From a checkpoint of a small contrastive audio-text model: encoder depths [4, 7, 4].
Rows from block 11 of the audio encoder of a small contrastive audio-text model, named by matrix and row number. Rows with one number within an expert belong to one neuron, the router's apart. Each number is 128 + 32 x the weight over its row's rms, rounded and kept within 0 to 255. All counts start at 0. After the name is the row's rms in percent of the matrix's.
After each expert's rows are labels from the 100 clips, of 14976, where the router gives the expert most weight on average: "top examples" is what is common among them. Only what is clearly more common there than usual is listed. The data: single notes of musical instruments (NSynth).
# router: slot weights (encoder.blocks.11.mlp.router.weight, 32x256, trained with AdamW), inputs 172-255
# up: expert up (encoder.blocks.11.mlp.up, 16x64x256), inputs 172-255
# down: expert down (encoder.blocks.11.mlp.down, 16x256x64, transposed), outputs 172-255

# expert 5
router.10 097 [159 118  86 153  92 126 136 119 132 147 132 140 130 129  99 146 172 128 112  90 124  99 127 161 110 174 104  60 123 115 122 134 125 107 141  77 166  93 144 110 115 108  75  75  81 141 186 146 150 135 122 188 144  78 120 117 121 109 155 116 144 136 104 115 159  98  91 100 101  79  76  75 131 112 173 144 145 130 144 121 104 138 154 154]
router.11 080 [148  86  57 133 107 127 116 172 146 113 110 145 133 120 105 144 150 143  90 139 155 113 166 151 110 154  92 108 150 181 128 127 102 106 154  73 166 115 131 112 121 134  48  31  92 136 163 149 117 130  93 187 150 117 113 111 134  98 101 116 125 147  89  88 146 112  86 143 133 111  92 101  51 139 171 133 156 147 149  90 102 142 179 149]
up.0 090 [127 199 154 123 147 192  77 112 119 123 152 119 136 180 108 109 175 149 117 113 115 131 180 110 147 169 140 180 175 134 138 124 201  87  85 138 131 100 113 138 118 161 171 133 117 170  78 103 171 144 135 145 148  69 127 118 130 170  92  86  98 169  56 172 199  87 167 165 154 128 166 113  74 190 163 129 115 139 148 117 144 105 217  70]
down.0 093 [ 90 158 120 145 171 116 173  75 112 146 173 160 147  82 136 120  81  86 140 188  82 147  60 112  73  85 179 104 115 106 124 120 139 136 136 131 122 143 200 113 122 129 195 122 108 109 118  41 112 136 178 156  96 187 158 143 151 117 126  95 170 101 161 115 141 103 113 116  86 100 154 164 123 196 114 132 101 121 100 129 102 142 160 123]
up.1 103 [132 144 116  59 139 176 122 199 152 108 166 118 109 136 179  70  88 133 157 203 149 147 108 148 166 161  90 149 133 109 144 177 124 179 133 151 150 127  82 103 133 130 110 132 109 145  80 115 134  62  99 124 160 108 149 109 172 123 132  85 157  95 135 142 151 120 169 122  98 105 113 126 102 129  64 148 154 115 145 126 144 105 112 120]
down.1 094 [166 175 131  77 122 153  98 121 103 141 103 144 111 126 129 243 150 173 162 130 123 140 116 164  77  70  94 110 142 157 187 153 123 116 152  69 118 105 143 101 126 114 107 168 174 115 131 122  92 162 145 126 126 134  66 152  94 128 114 112  83 104 153  97 118 138 135 181  81 140 142 104 108 136 144  89 134 138 169 122 117 137 125 121]
up.2 087 [171  92 101 150 131 161 147  87 112  78 143 187 107 149 119 121 116  99 174 187 163  73  76  89 132  97 170 198  84 108 136 150 130 131  98 132  81 157 149 199 151 121 147 161 147 111  80  76 133 165  54  93  80 145 147 131 123 100 128 143 136  74  76 136 134 143 146 153  88 111  84 122  97 122 148 149  86 132  56 118  98 164 154 110]
down.2 088 [152 134 158  87 139  86 197  96 116  74 142 147 134 111 184 164 141 131 110 165 121 131 139 109 126 132 188 129  87 158 156  98 209 132 182 189 139 137  89 159 175  92 105 145 106 133 187 172 140 186 146 154 133 170 126 182  77 126 126  97 136 125 149 105 143 154 129 113 108 170  66  85 162 160 186 199  92 163 125 120 166  89  64 135]
up.3 090 [162 134  92 162  62 161 116  94 210 158 147 166 165 186 116 167 145 127 117 158 155  67 106 211  83 229 168  98  80 147  84 135 114 189 127 176  94  49  88 150  93 131 114 142 146 154 142 120 138 150 147 109 151 175 101 129 158 112 176  83 138 142  96 121 152 165 174 149 113 165 109 120 159 108 107 110  97 144 101 153 168 131 107 149]
down.3 094 [ 95 140 139 109 138 132 101 142 208 161 115 100 140 107  75  93 148 128 122 105 169 197 160  66 133 150  74 131 172  64 190 178 113  74 129 154 183  95 207 166 130 191 132  95 155 108  62 168  73 110 123 110 100 127 141 123 111 144 135 179 153 134 187  63 122 141 157 113  84  58 156  91  94 140 116 107 177  72 104 174 169 159 149 104]
top examples: octave 4; pitch class C; note: C4; pitch class B

# expert 1
router.2 104 [106 117  66 115  57 148 173  73  71 143 134 181  77 164  98 131 133 119 122 122  73 161 108 170 108 126  80 175 135  99 111 160 177  92 123 101 184 198 118 124  85 111 147  98  86 104 169 153 111 185 109  98 140  68 139 117 121 134 111 127 134 149 146 186 196 129 185  67 114 110  91  92 145 141 155  71 164 212 168  90 121 131 145 115]
router.3 103 [138 106  63 137  79 120 124 100 105 113 103 111  92 108 116 157 189 123 115 124  92 209  67 223  93 162  91 119 178 204 114 146 197  83 149 108 178 197  94 118  70 130 112 112 126 145 176 168 152 158  78 159 161 101 146 128 113 132 103 146 149 181 139 169 208 108 126  72 105 126  58 104 114 123 157  83 169 116 181  86 132 128 148 139]
up.0 095 [129 123 130 151 122 100 187  90 100  79 157 116 123 123 171 145 131 111 116 177 214  80 148 113 146 148 174  74 152  99 167 137  99 119  56 143 110 111  96 161  96 111 170 139 180 165 140 197 106  97 164 160 154 165 134 177 104 155 159 139 129 134 128 157  90 147  85 124 114 142  74 148 255 104  75 193 142 104 158 141 156 112 141 100]
down.0 101 [187  81 149 184  97  58 236  88 118  81  89 144 185 104  87 149 147 168 191 161 142 109  89 148 104 137 138 126 134 116 151  89 110 131 150 117 141  95 108 114  67 141 135  68  77 107 132 105 138 102 145 102 111 153 126 143 179 128  62 150 135 127 151 140 107  90 130 124  93 121 130 119 135 160 127 104 128 120  73 121 113 103 137 140]
up.1 106 [175 170 108 139 158  74 112 122 116 139 166  74 100 149 129 113 146  93  57 115 118  83 116  97 104 119 114 134 159 122 141 176  99 182 110 172  98 210 117 104 160  84 127 104 131 124 154 138 113 152 137 135 111 128 148 191  86  67 142 144 129 105  92  81  74 140 175 111 124 101  96 146 148 125  91 121  90 111 107  79 131 119 169 161]
down.1 097 [118  62 176  84 132 122 152 120 121 114 156 157 134 120 106 106 113 157 125 150 173 165 108 112 139 151 133 149  93 100 130  89 110 102 139  80 147 184  93 120 110 166 102 156 121 146 164 115 130 148 137 143 162 129 105  69  99 153 159 135 160 113 139 168 161 109 148 101 130 149 121 163 208 110 102 131 151 166 171  99 121 146 163 122]
up.2 107 [169 124 141 181 163 162 121  91 201 168 126 174 102 105 134 119 141 130  85 118 115  97 113 121 162 122 138  78 150 152 142  96 138  90 136 114 105  90 152 138  82  95 123 118 162 152 126 120 104 125 145  95 133 159 132 138 168 142 158 152 124 121 126  86 139 120 185 145 147 108 166 167 116 128  81 117 154 108 115 157  98  89  98 128]
down.2 099 [ 98  96  85 155 100 114 164 136 133 103  95 115 157 163  87 132 106 111 114 121 125 116 113  92 127 165 118  45 112 113 165 162 150 175 150  60 123  71 162  69 129 139 172 110 111 168 171  74 136  99 109  92 124 113  76 134 138 145 108 108 104 106 119 146 128  55 118 104 120 102 142 115 124 115  71  98 191 111 101 147 129 100 151 169]
up.3 104 [149 100  85 158 139 144 143 109  97 164  79 104  95 148 122 136 115 139 143 172 138 155 113 141  37 154 108 123  73 125 154 113  93 213 116 139 130 135 126 161 152 125 130 111 155 128  77 142 171 224 184 148 168 167 102 177  72 135 128 128 135 104  78 110 161 163 101  68 149  93 130 108 132 123  93 121 126  57 162 131 143 163 119 131]
down.3 101 [137 131 108 151  97  85 150 122 112 117 166 144 163 166 125 138 139  75 144 122 161 156 135 120 105 141 137 137 151 102 104 121 171  91 133 112 148 146 104 105 183 134  93 153  29  80  93 143 117 134 134 116  90 123  83  62 124 166 140 133 127 137 159 132 182 135  43 181 127 101  57 133  63 107 129  72 164  60 199 125 189 141 190 101]
top examples: octave 4; pitch class D; note: D4; pitch class: D#

# expert 10
router.20 088 [ 45 149 151 182  83 152 135 168 170 131 123 160  97 153 106 148 136 134 143 129 122  77 105 189  66 141 128  92 196 144 201 109 135  77 124  86 136 119 102 185  68 192 185 153 136 120 146  89 180 123  91 141 130  83 128  84 151  91 179 109 125 162  77 175  97 137 139  61 156 125 113 113 107 151 194 149 199 145 118 109  89 108 107 150]
router.21 085 [ 52 116 125 182 110 122 143 122 170 141  81 146 128 217 100 136  97 115 147 125 137  62 122 178 124 156 121 105 178  89 233 174 161 105 149 134 165 117 136 124  69 167 160 150 122 152 160 106 153 122 127 130 141  78  66  75 139  97 111 128  66 159 165 139 107 197 121  78 105  78  77 101 117 114 136 165 169 173 103  93 127  48 117 160]
up.0 102 [161 124 125 133 104  95 148 126 140  99 106 159  79 162 137 199 135 139 122 172 123  90 127 101 144 184  73 180   0 139 136 154 139 116  82 156 145 115 159 155  95  98 123 148 168 154  60  82 127 198 142 135 142 142 118  91 108 133 105 138 136 114 125 110  60 124 127 133 161 121 107 130 120  88 170 114 118  41 100  73 189 161 107 183]
down.0 093 [137 121  98 126 122  94 125  79 129  77 141 133  78 148 213 130 146 136 149 163 104 173 125 169 159  68 104 121 121 129 110 108  74 112 130  61 127 123 122 128 163 116 144  95 112  77  61 133 112 114 148  92 130 130 171  86 180 154  72 121 130 108 158 132  95  89  82 120 129 103 121 100 112 170 161 126 161  58 126 133 121 103 145 125]
up.1 118 [ 76 138 108 139 141 163 129  94 159 162  93 125 147 107 127 172  57  61 190  72  95 128 149 152 110 155 102  85 165 139 142 162 166  75 135  71 127  77 126 108 159  91 175 217 125 111 137 151 165 175 121 116 114 171 138  79 131 127 126 153  97 100 103 114 130 154 173 126 198 124  75  77 139 126 126 118 125 125 141 160 145 149 158 147]
down.1 104 [102 119 136 121 116 142 103 144 153 156  61 103 103 165 156 123  91 113 161 167 122 115 100 169 174 178 156  87  64  80 230 126 117 136 146  82 175 150 127  91  77 134 146 108 134 143  86 123 145 117 117 123 143 156 148 105 177 153 168 104 121 163 138 148  83 134 163 144 117  92 132 153 152 131  74 142 168 115  93 143 151  74 145 102]
up.2 113 [169 145 131 158 163 148 172 122 170 170 159 126 152  91 116  93  98 126 132 143 153 105 127 163  95 145 200 133 145  98 117  97 126 223  74 172 151  80 113 160 178 168  66  71 134 171 144 123  97  76 165  94 116 133 104 164 159  92  96 123 187  78  94 140  71 145 155 108 109 118 109 105 147 118 132 127 110 103 104 118  97 139 113 113]
down.2 105 [200 149  77  95  85 187 152  95 151 173 181 110 184 107  34  90 119 162  96 116 124 105 124 169 203 146 142 127 150 144 138 171 138 186 139  63  48  56 143  98 178 109  44 130 148 151 138 173 125 119 121 176 119 165 124 183 113  49 180 123 101 108 148 156 165 139 151 159 127 131 145  98 106 111 152 166 158 168 109 169  80 149 161 130]
up.3 101 [148  97 111  97 114 149  74 107 168 142 159  64 128  97 147 110 188  81 175 121  67 146 105 118 175 129 117 100 126 159 123 186 154 129 176 140 112  77  69 102 131 201 133 160 118  97 111 123  93 124 151 102 164  96 125 126 181 152 179  80 139 178  86  94 173 145 126 107 145 167 178 125 116 149 116 113 138  93 136 150 181 119 174 162]
down.3 100 [126 103  76 120 150 125 128 121 116 128 141 109 149 127 122 157  80 145  92 111 169 135 123 122 139 181 103 102 110 116 117 123 167 193 124 120 123 129 135 194 110 162 149 125  81 105 160 113 126 138  88 190 160 128 173 141  99 136 138 136 139  77 173 161 107 198  83 103  51 180 108 130 107 137  78 139 101 121 110 126 114 114 108 102]
top examples: synthetic; octave 7; vocal; pitch class: C

# expert 9
router.18 091 [156 134 130 171  91  97 158 117 141 122 150 155 141 105 158 115 127 117  78 111 158 128 157 159 108 144 101  27 223 126 115 150 137 131 184 109 161 148 124 145  69  92 127  81  96 142 216 179 152 153 135 153 134 147  99  96 123 151  76 155 158 161 157 112 163 172 114 108 108 110  19  94 128 119 185 119 201 162 159  64  96 130 126 103]
router.19 110 [118 167 105 151  70 132 185  91 125  96 199 172 143 114 156 127 147 134  86 108 125 117 168 153 144 164 159  47 242 123 136 119 187 115 137 129 183 100 142 142  53 118 117  66 119 156 203 174 113 153 162 125  96 149 115 117 117 165  97 183 145 147 147 146 159 171 151 128 134 136  21  83 133 103 207 106 154 165 121  85 132 104 115  95]
up.0 108 [107 127 115  88 131 123  95 132  99 100 164 155  93 110 141 109 153 128 138 132  94 166 141 127  64 102 104 201 124 134 105 132 178 159 137 176 118  93 139 159 122 184 135 127 133 123 125 123 135 121 103  85 157  52 120 129 126 103 115 123 134 125 181 121 168  91 119 167 146 131 143 146  82 106 155  47 133 108 148 126 166 171 115 128]
down.0 102 [113 129 124 153 103 113  78 140 143 115 138  98 160 124 108 130  75 101 117 147 132 103  86 117  90 101 161 198 127 133 130 119  95 140 140 163 134 136 168 148 167 134 120 129 100 159 191  56 140  87 135 138 120 134 162 158 141  90  72  69 135 135  84 125 126  94 104 148 121 106 172 146  67 102 167 153  90 131 110 145 124 147  56 132]
up.1 085 [129 184 148 170 118 155 141 128 154 158 150  93 133 140 112 143 140 110 149  87 144 112 137 113 130 145 215 153 195 122 145 143  96  45 158 109 158 156 144 123  61 107  85 123 127 158 170 128 101 160 180 107 105 170 103 143 174 142 149 147  81 144 166  96  76 167 103 116 150 116 136 140 162 155 152 129 147  91 157 186  63 118 160  66]
down.1 094 [116 125 138 102  94  90 132 131 177  83  99 101  94 128 101  29 133 168  65 143 145 117 126  89 160 124 110 106 108 109 119 157 119 125 101 118 163 145 174 103 131 158 103 152 143  92 131 155 126 105 189 115 138  94 181 166 174  65 144 116 172 138 108 154 100 142 137 170 177 112 150 159 190  83 118 142 103 146  56 110 119 125 103 167]
up.2 099 [112 149  94 147  75 125 109 163 136 187 117 132 114 140 128 133 120  91 119 103  72 157 156 132 110  73 136 133 160  95 106 120 165 190 139 111 111 159 149  97 110 166  95  93 162 123 181 107 123 127 137 124 114 146  88 103 114 127 159 102  61 156 139  56 126 102 175 147 178 129 156 191 177  82  67 140 159  84  94  67 115 105  92 128]
down.2 101 [124  87  78 135 123 121 115 136 173 189  58 150 156 168 183 205  86 142 126 143 155  97  88  80  87  90 130 172 149 131 175 173 115 115 136 161 138 150 157 151 121 107 152 182 156 143 176 141 125 116 144  79 170 145 130 115 109  66  48 129 103 145 127 189  91  72 176 122 130 152 116 114 100 154 117 113 167 109 134  79 129 120 122  77]
up.3 105 [ 67 118  99 118 125  84 143 106 108 117 117  97 121  91 124 159 149  73 161 134 103 136 110 138  70 178 114 125 109 120 133 107 105 114 140 131 152 197 155 102 137 145 104 120 157 109  89 149 160 115 148 143 141 169 163 183  91 125 118 145 120 121 135 107 168  77 154 130 205 126 125 105  96 113 130 218 133  79 145 189 141  94 148  85]
down.3 097 [127 200  80 126 148 132  86 238 152 101  74 148 129  89  90 169  87  87 112 132 103 126 110 125  84 174 175 121 112 127 149 147 102 143 127 100 152 140  85  87 105  88 139 136 111 132 164 132 163 129  82 150 142 129 172 113 125  96 138 121  85 134  46 136  97 139 139 139 147 140 123 125  79 130 138 132 175 102 122  97 109 156 128 127]
top examples: octave 2; octave 1; keyboard

# expert 13
router.26 103 [144 168 178 114  74 118 172 102 119 198 175 165  97 168 104 112 102 158 102 146 124 134 103 138 137 105 147 126 166  87 146 122 174  96 178 102 194 121 123  66 145  94  87 122 108 164 137 125 117 140 116 107 149 126 108 115 124 142 127 124 109 120 121 156 183 129 176 101  85  91  83  77  99 118 135 124 133 172 168  85 114  80 120  93]
router.27 078 [135 159 174 167  57 143 169 143 119 228 188 200  87 130  72 146 157 126 107 142 136 136  85 151 146 141 117 161 179  95 135  81 161 122  98 118 166 134 114 109  88 147  82 145  74 115 187 135 153 133  82 127 152 101 133  86 128 158 124 146 133 160 126 102 151 147 195 136 104 128 149  87 126 125 164  93 144 143 143 114  76 112  89 129]
up.0 093 [153 107  96 174  79 163  62 124 165  75 106 103 156 135  85  99  73 121 150 192  95 193  99 129 111 122 137 179 108 190 131 144 182 127 160 118  70 115 153 161 109 160 105 152 118 141 168  92 121 146 181 106  68 125 110 157 104 124 183 147 134 109 197 143 127 107 128 173 112 113 122 172 111 133 158 129 112  86 131  97  86  98 140 144]
down.0 093 [ 78 169  74 119  95 188 131  99 169 108 155 116 117  73 130  86 130 163 141  75  83 131 106 133 145 140 151  72 156 171 128 135 201 119 106 130 129 101 100 146 151 171 135 104 141 140 134 176 104  55  59 151 154 101 174 125 103 144 131 108 100 111 106 120 147 120  93 153  92 114  58 140 125 151 147  92 136 176 113 148 149 131  70 123]
up.1 102 [110 118 115 196  87 164 119 148 110 175 150 126 135 141  84 187  93 150  91  77 139 119 170  57 117 123 155  89 166 206  70 150 109 105 134  99 113 124 158 128  82 171  84  85  91 130 124 111 155 166  99  61 181 104 119 142 114 118  78 144 157 214 170  95 164 104 140 162 121 110 124 133 120 104 121 146  94 115 105 125 179  90 116 186]
down.1 102 [117 123 146 133 131 120 153 118 149  77  85  89 201  99 181 107 122 143 117 133 144 129 120 154 157 131 143 137 121 101 151 125 105 102 194  98 136 158 122  75 147 137 140 106 204 152 219 143  31  97  89 139 129 186 120  79 142 108 136 145 112 133 152  65 148 108 166 166 135 153 151 187  94 172 103 135 161 110 105  76 107 130 166 122]
up.2 099 [189 175  72 127 103 110 117 135 137 122 164 101 133  64 136 108 118 204  91  99  98 104 107 105 118 197  79 108  87 164  82 149 145 166 118 167 135  92 129 109 167 111 151  85 124  64 147 101 155 137 169 155  91 126 132 134 146 143 116 136 131 100 118 112 182 131  86 135 153 124  66 136 120  94 144  71 178 130 127 122 120 183 183  96]
down.2 100 [113 162 183  79 140 166 124 194 142 139 110 109 154 124 168 149 172 124 116 117  99 128 151 114 109 104 158 175  88 117 110 106 129 166  90  88 130 147 137 146 138 155 138 168 103  56  74 146 127 101  95 154 131 126 136 126 124 163 145 126 113  85 108 147 119 155 113 100 158  63 132 142 138 128 133 146 164 111 158 100 114 189 149 115]
up.3 086 [167 116 115 117 151 146 148  84 112 105 176 136  61 173 102 154 123 139 123 142 129 148 166 119 129 110  87 139 145 141 132 133 156 167 139  97 130 108 144 121 179 141 108 131 193 121  90 117 116 199 150 170 121 103 138 135 110 119 103 123 160 106  94 137 188  58 139 145 116 165 111  97 102 118 140  98 151 115  98 126 126 132 130  89]
down.3 091 [120 147 103  68 174 192 107 143 132 107 152 183  89 141 139 130  62  96 111 100 127 110  94 192 174 120  87 164 124  93 123 104 151 133 120 143 125 142  67 194 155 141 114 115 112 121 134 196 142  96 137 184 137 136 112  64 133 139  32  89 151 133 120  85 145 168 156 172 145 154 108 135 128 133 143 146 175 141 135 143 150  65 155 114]
top examples: pitch class C#; octave 4; note: C#4

# expert 3
router.6 092 [144 133 114 110  97 145 175 111  97 222 147 121 146 171  83 110 125 152  87 109  91 104  88 143 114 133 108 137 103 148 157 119 120  52 133 136 145 163 128  67  99  70  82 125 118 134 165 177 134 113  73 125 122 123 106  95 168 126 111 135 162 133 139 119 216  87 150  94  70  76 140  84 131  92 113 136 123 153 178 139  96 134  90 112]
router.7 104 [172 143  69 102  83 143 182 101 103 157 137 122 131 165  95 142 155 136  98  89  88  92 109 150  79 141 128 137 127 155 123 103 156  26 133  99 144 144 129  86 105 114  70  77 108 194 133 132 151 114  80 178 128  96 114 125 177 115 116 125 119 131 152 115 211  65 152 117 100  94 106  98 165 126 132 138 135 163 161 148  94  92 104 126]
up.0 109 [126 142 133 202 141 125  84 121 175 140 126 151 128 115 156 134 110 152 196 187 113 114 160 123 157 124 144 104 188 104 161 128 200  91  95  66 161  75 145  96 131 191 129  97 125 133 115 158 157  89 113 124 100  97 152 132 136 144 133 165 136 125  74  78 142  95 126 201 199 175 193 129 126 127 116 171 120 146 106 170 165  75  97 122]
down.0 106 [148 145 130 161 166 106 124 116 141 105 122 168 138 138 123 125 123  95 126 122 173 145 164 149  68 115 137 115 109 132 131  77 145 126  87 147 170  75 124 130  66 139 104 132  90  81 108 130 164 189 149 115 134 133 116 176 152 116  79 157 156 140  77 135 139 141 144 134 111 188 123 138  65 151  48 170 112 141 155 160 135 133 111 161]
up.1 096 [ 86 151 127 157  74 164 144 150 159 130 100 139 151 136  83 162 145 103 160 115 112 196 131 106  99 102 118 102 111 110 126  90  99  94 147  92 174 139 144 151 116 114  97 112 134 146 125 125 131 164 171 172 117 130 145 151 129 171 162 181 104 124  98  92  86 118  71 182 123 127 147 118 174 147 217 188 156 110 181 174 153 104 116  81]
down.1 099 [186 168 153 146 188 144 145  66 100 137  94  49 114 143 140 137 102  85 208 113  85 182 153 169 111 103 149 143 141 138 192 170 119 143 131  87 107 125 115 114 176 143 177 149  84 156 111 153 128 116  70 165 152 126 139 135 141 147 112 107 153 133  80 140 133 128 104 109 145 115  96 106  80 124 118 114  75 101 169 160 137 140 121 128]
up.2 110 [154 138 164 112 118 147 209  71 128  98 132 172 125 133 113 120 118  88 142 186 180  98 143 124 118 178 171  56 100 113 143  67  98 108 116 159 127 107 150 107 180 120 141 124 181  90  92 187 131 144 105 139  70 136 129 121 172 173  89 181 116 127 146 107  91 147  92 127 139 133  68 131 212 142 152 143 116  74 160 124 118  75  94 123]
down.2 107 [200 110 107 126 107  72 183 105 113  68 164 118  71 110 132 129 111 136 159 156 140 128  66 135  98 119 113  89 185 143 143 143  69 147 146 154 132 136 125  95  82  69  64 111  98 154 186 149 147  73 154 125  87 138 185 134 170  70 100 179 114 176  72 166 103 178 108 120 113 115 139 113  93 149  68 114  99 140  78 123 112  95  72 120]
up.3 090 [ 97 139 102 127  87 128 144 106 121  39 156  83 115 151 166 135 165 193 113 106 137 120 107  62  82 125  84 116 114  95 153 192 124  67 149 160  91 124 156  96  88  62 133 125  89 137 161 124 112 167 131 107 109 132  74 137 134 136 133 112 116 107 130  99  34  58 116 149 116  61 116 144 166  97  29 139  85 134 110 154 204 120 184  95]
down.3 096 [ 81 113 185 115  76 113 142 177 133 106 139 137 129 103 113 115 156 164 102  88 150 140 107 155  98  63 140 149 135 122 121 117 160  43 115 103 156 163 111  79 141  86 148 105 114  87  59 101 172 138 162 101 150 106 136 139 142 176 104 121  83 139 131  63 152 131 152 171 131 107 128 159 116 128 119 167 125 134 130 134  99 130  76 156]
top examples: guitar; octave 3; pitch class F; note: F3

# expert 15
router.30 085 [166 145 102 105  78  99 160 103 142 135 184 122 102 126 129 137 109 162 105 105 120 128 115 185 137 170 150  98 150 125 129 109 158 117 171 111 140 151 140 113 110 132  78 130  69 124 146 164 112 180 109 159  93 133  97  79 151 107 134 190 147 120 116 121 155 171 119 108 125 112  85  35 145 104 152 118 143 140 184 123 103 106 127 133]
router.31 090 [181 194 134 113  63 126 164  88  94 103 146 105 139 159 163 135 131 149  86 139 133 110 120 126 144 182  98  70 157 151 120 125 140  66 115  92 154 141 127 103  99  61 102 129  99 136 173 135  95 144 168 158 101 124  90 117 113 160  98  89 169 125 131 113 144 121 132  98  79  82  57  65 134  93 210 136 153 112 166  61 116 101 160  98]
up.0 092 [102 105 122 134 111 108 109  76 130 124 137 174 138 175 151 160 158  91 184 122 185 133 138 171 101 123 117 206 162  85 145 152 194 121 172  97 137 107 154 112 150  94 125 215 124 159 154 170 138 122 120  78  92 136  76 196  83 103 139 158 146  88 115 144  96 101 151  89 167 175 113  90 130 138  75 101 122 176  89  99  91  99 166 105]
down.0 096 [173 153 104  81 120 100 146 206 145 161 161 111  72 159  92 151  94 155 139 156 135 116 152 159 192  92 129 145 116 150 139  90 112 159 139 128 136 169  76  76 180 171 166 126 164 102 130 145 127 127  89 137 142  83 182 107 131 123 133  50 137 106 146 146 109 166 132 151 133 109  87 116  90 100 134 105 134 177 150 130 159 199 157 132]
up.1 100 [115 107 132 135 142 138 142 170 159 172 126 170 140  92  99  60 126 151  89 144 166 162 122 123 107  99  90 106 121 163 117 116  67 154 107  79 134 147 173 118  76 212 129 194 175 127  83 150 120 148 148  96 104  96 140 139 120 120 136  71 106 113 143 102  94 177  79 120 105 148 121 115 138 114 169  63 128  98 161 157 147 186  90 122]
down.1 092 [129 172  75 212 101 134 142 175 129 179 130 147 144 224 131 117  95 102 148  95 158 136 131  96 166 123 186 126 116 107  96 134 128 151 167  93 102 110 146 126 127 105 124 120  96 108 150  89  88 141 179 126 127 145  83 151 162 146 135 139  99 152 114 104 154  47 172  95 152 149 157 136  43 133  99  85 186  99 142  90 106  50 150 119]
up.2 096 [177 119 122 127 107 118 133 121 140 148 145 169 130 133 147  90 188 115 180 140 130 145 109 137  52 111 105 192 121 149 190 123 190  95 105 179 153 122 106 132 126 117 149 183 160  73 122  67 123 159 118 118 155  58 106 160 111 105 120 107 107  88 132 157 100 102 127 183 137  80 109 105  65 150 146 128 141 126 110 187 124 143  66 137]
down.2 096 [ 84 110  86 109 141 134  94  93 124  82 136 108 159 136 185 198 146 146 142 104 103 140 113  98  78 159 125 170  95 102 142  97 105 155 138 125 141 125 180  87 132 145 142 108 155 125 140  92 177 154  92 145 157  73 158 100 121  49  77  80 115 139  99 185 133 105 103  53 120 112 120 144 136  67 114 110 125 114 101 116 171 111  99  63]
up.3 093 [ 47  82 135 122 116 101 102 127  64  77 111 125 108 115 126 178 183 134 163 132 133 168 179  97  60 118 167 103 125 186  91 121 131 179 127  30 145 120 132 155 121 149  91 157 133 128 137  31  82 117 129 131 133 189 119 141 139 130  82  82 106 140  77 158 130  70  63 134 161 178 141 147  67 101 184  95  93 152 116 132 147 171 114 136]
down.3 099 [ 99  91 168 108 113 131 123 128 102 103 131 112 130 127 131 109 153 180 166 162 116 179 154  88 135 197 206 175 125 100 176 131 176 149 119 112 121 111 121 199 161 108  85 119 129 128 114  67 168 108 124 123 124 111 132 163 144 140 108 130 143 118 129 177 122 149 173 144 162  87 195 125 172  96 140 136 131 136  85 149 155 154 113 176]
top examples: octave 3; guitar

# expert 8
router.16 120 [107  95 144 169  71  87  90 110 176 159  85 161 130 144 160 148 187 129 133  81 106 121 181 168 138 150 157 116 136 182 157 120 229 136 150  96 135 108 168 135  71 148 117  88 153 169 164 136 150 162  73 141 123 130 113 101 110 164 129 144 159 173 110 113 128  80 146 161 135 162  92  79 116 162 161 114 120 149 102 100 116 107  55 155]
router.17 088 [139 104 145 150 117 154 152 105 168 153  89 191 119 129  70 146 111 135 128 151 126 126 123 164 139 136 130 101 161 169 125  69 185 159 100 106 177 127 174 105 124 164 105  50 117 119 164 181 164 133  82 124 112  88 162 115 140 165  95 122 145 175  94 110 197 105 130 106 116 159 107 121 115 136 118 137 144 193 178 177 144 118  80 117]
up.0 094 [133 117 134 133  59 115  89 113  92 118 107 108 142 101  86 109 123 128 143  59  99 135 148 106 151  80  93 162 150 147  90 154 155 202 119 107  95  60 129 159 106 144  75 122 117 115 156 106 109 164 146 142 139 156 132  89 127 144 114  77 102 169  90 158 127 114 158 137 190 173 199 124 145 126 172 113 126  90 149 113  82 213 182 175]
down.0 097 [137 139 120 109 111 109 156 128  88 113 116 150 147 121  97 126 114 188  86 171  65 112 123 174  84 107 116 161 128  93 171 108 129 109 127  84 157 173 100 119 165 148 154 147 137 163 151 101 145  82  95 138 139 126 140 106 108  91 141  86 139  81 192  81 123 149 102 128 132 122 115 151  67 111 108 104 144 166  77  97 132 169 136 103]
up.1 097 [119 139 128 110 162 122 167 115 152  96 105 184 128 112  91  90 106 132 108 119 159 142 120 158 158 171 174 145 135 136 125  47 183 132  72 120 105 192  83 157 124 137 112  57 115 110 162 120  95 128 144 166 144  92 131 104 147 155  54 111 157 126 102  92 116  97 187 111 104 115  91  92 118 103 161 177 139 136 111 161 153 164 146 127]
down.1 095 [ 85 119 106  79  54  97 173 133 105 142  99 120 120 141 138 132 149  96 141 190 174 119  94 133 158 130 118 116 146 121 136 106 115 143 136 123 103  86 114 114 167  65 148 103  89  63 103 133 102  60 111 122 150 164 102 105 105  88 130 106 133 168 101 146  82 155  82 113  30 147 103 125 142  82 117 186 111 128 107 138  67  69 163 117]
up.2 086 [ 90  59 113  96 142 106 105  78 116 134 155 142 146 117 169 110  64 134  67 140 100 128 102 172 103 158 121 161 123 135 146  77 135 136 116 129 109 183 135 127 150 108 141 197 144 103 142 113 138 162 160  49  82 120  84 120 113  95 115 124 146  78 173 130  98 129 124 122 121 108 100  36  69 104 158  84 149 104 181  52 146 196 167 133]
down.2 091 [113 178 106 177 145 148 113 190 209 141 114 172  79 137 151 145 153 121 145  97 135 104 167 172 101  96 135 131 127  87 122 110 188 128 143 137 126  90 159 127 132 151 119 103 107 218  76 161 142 151  63 136 134 112 167 125 154 144 141 101 113 142 153 129 172 111 152  91  88  61 171 138 137 148 135 122 158 167  91 104 133 151  75 159]
up.3 098 [136 154 106  85 117 135 130  80 139 122 134  93 143  57 160 143  91 177 118  97 177 129  95  94  84 115 125 109 119 125 154 171  89 120 110 100 100 134 160 155 169 135 174 137 128  84 200  74 106 135 180  70 109 178 117 177  87 128 109 167 120 149 128 102 188 137 120 100 147 118 159 137  85 101  81 103 101  94 129 161 126  61 148 136]
down.3 091 [130 151 123 138  85 142 151 235 101 157 147 151 114 136  99  85  74 111   1 131 124 125 169 122 156 147 145 129 145  99  97 161 120 182 133 145 134 156 112 125 101 162 107 190 149 143 106 186 119  77 109 145 178 157 149 126 130  95 112 114 106 161 113 119 212  61 163 188 133 130 132  95 118 140 106 110 134 150  98  98 103 139  93 203]
top examples: source: synthetic; pitch class C; octave 7; note: C7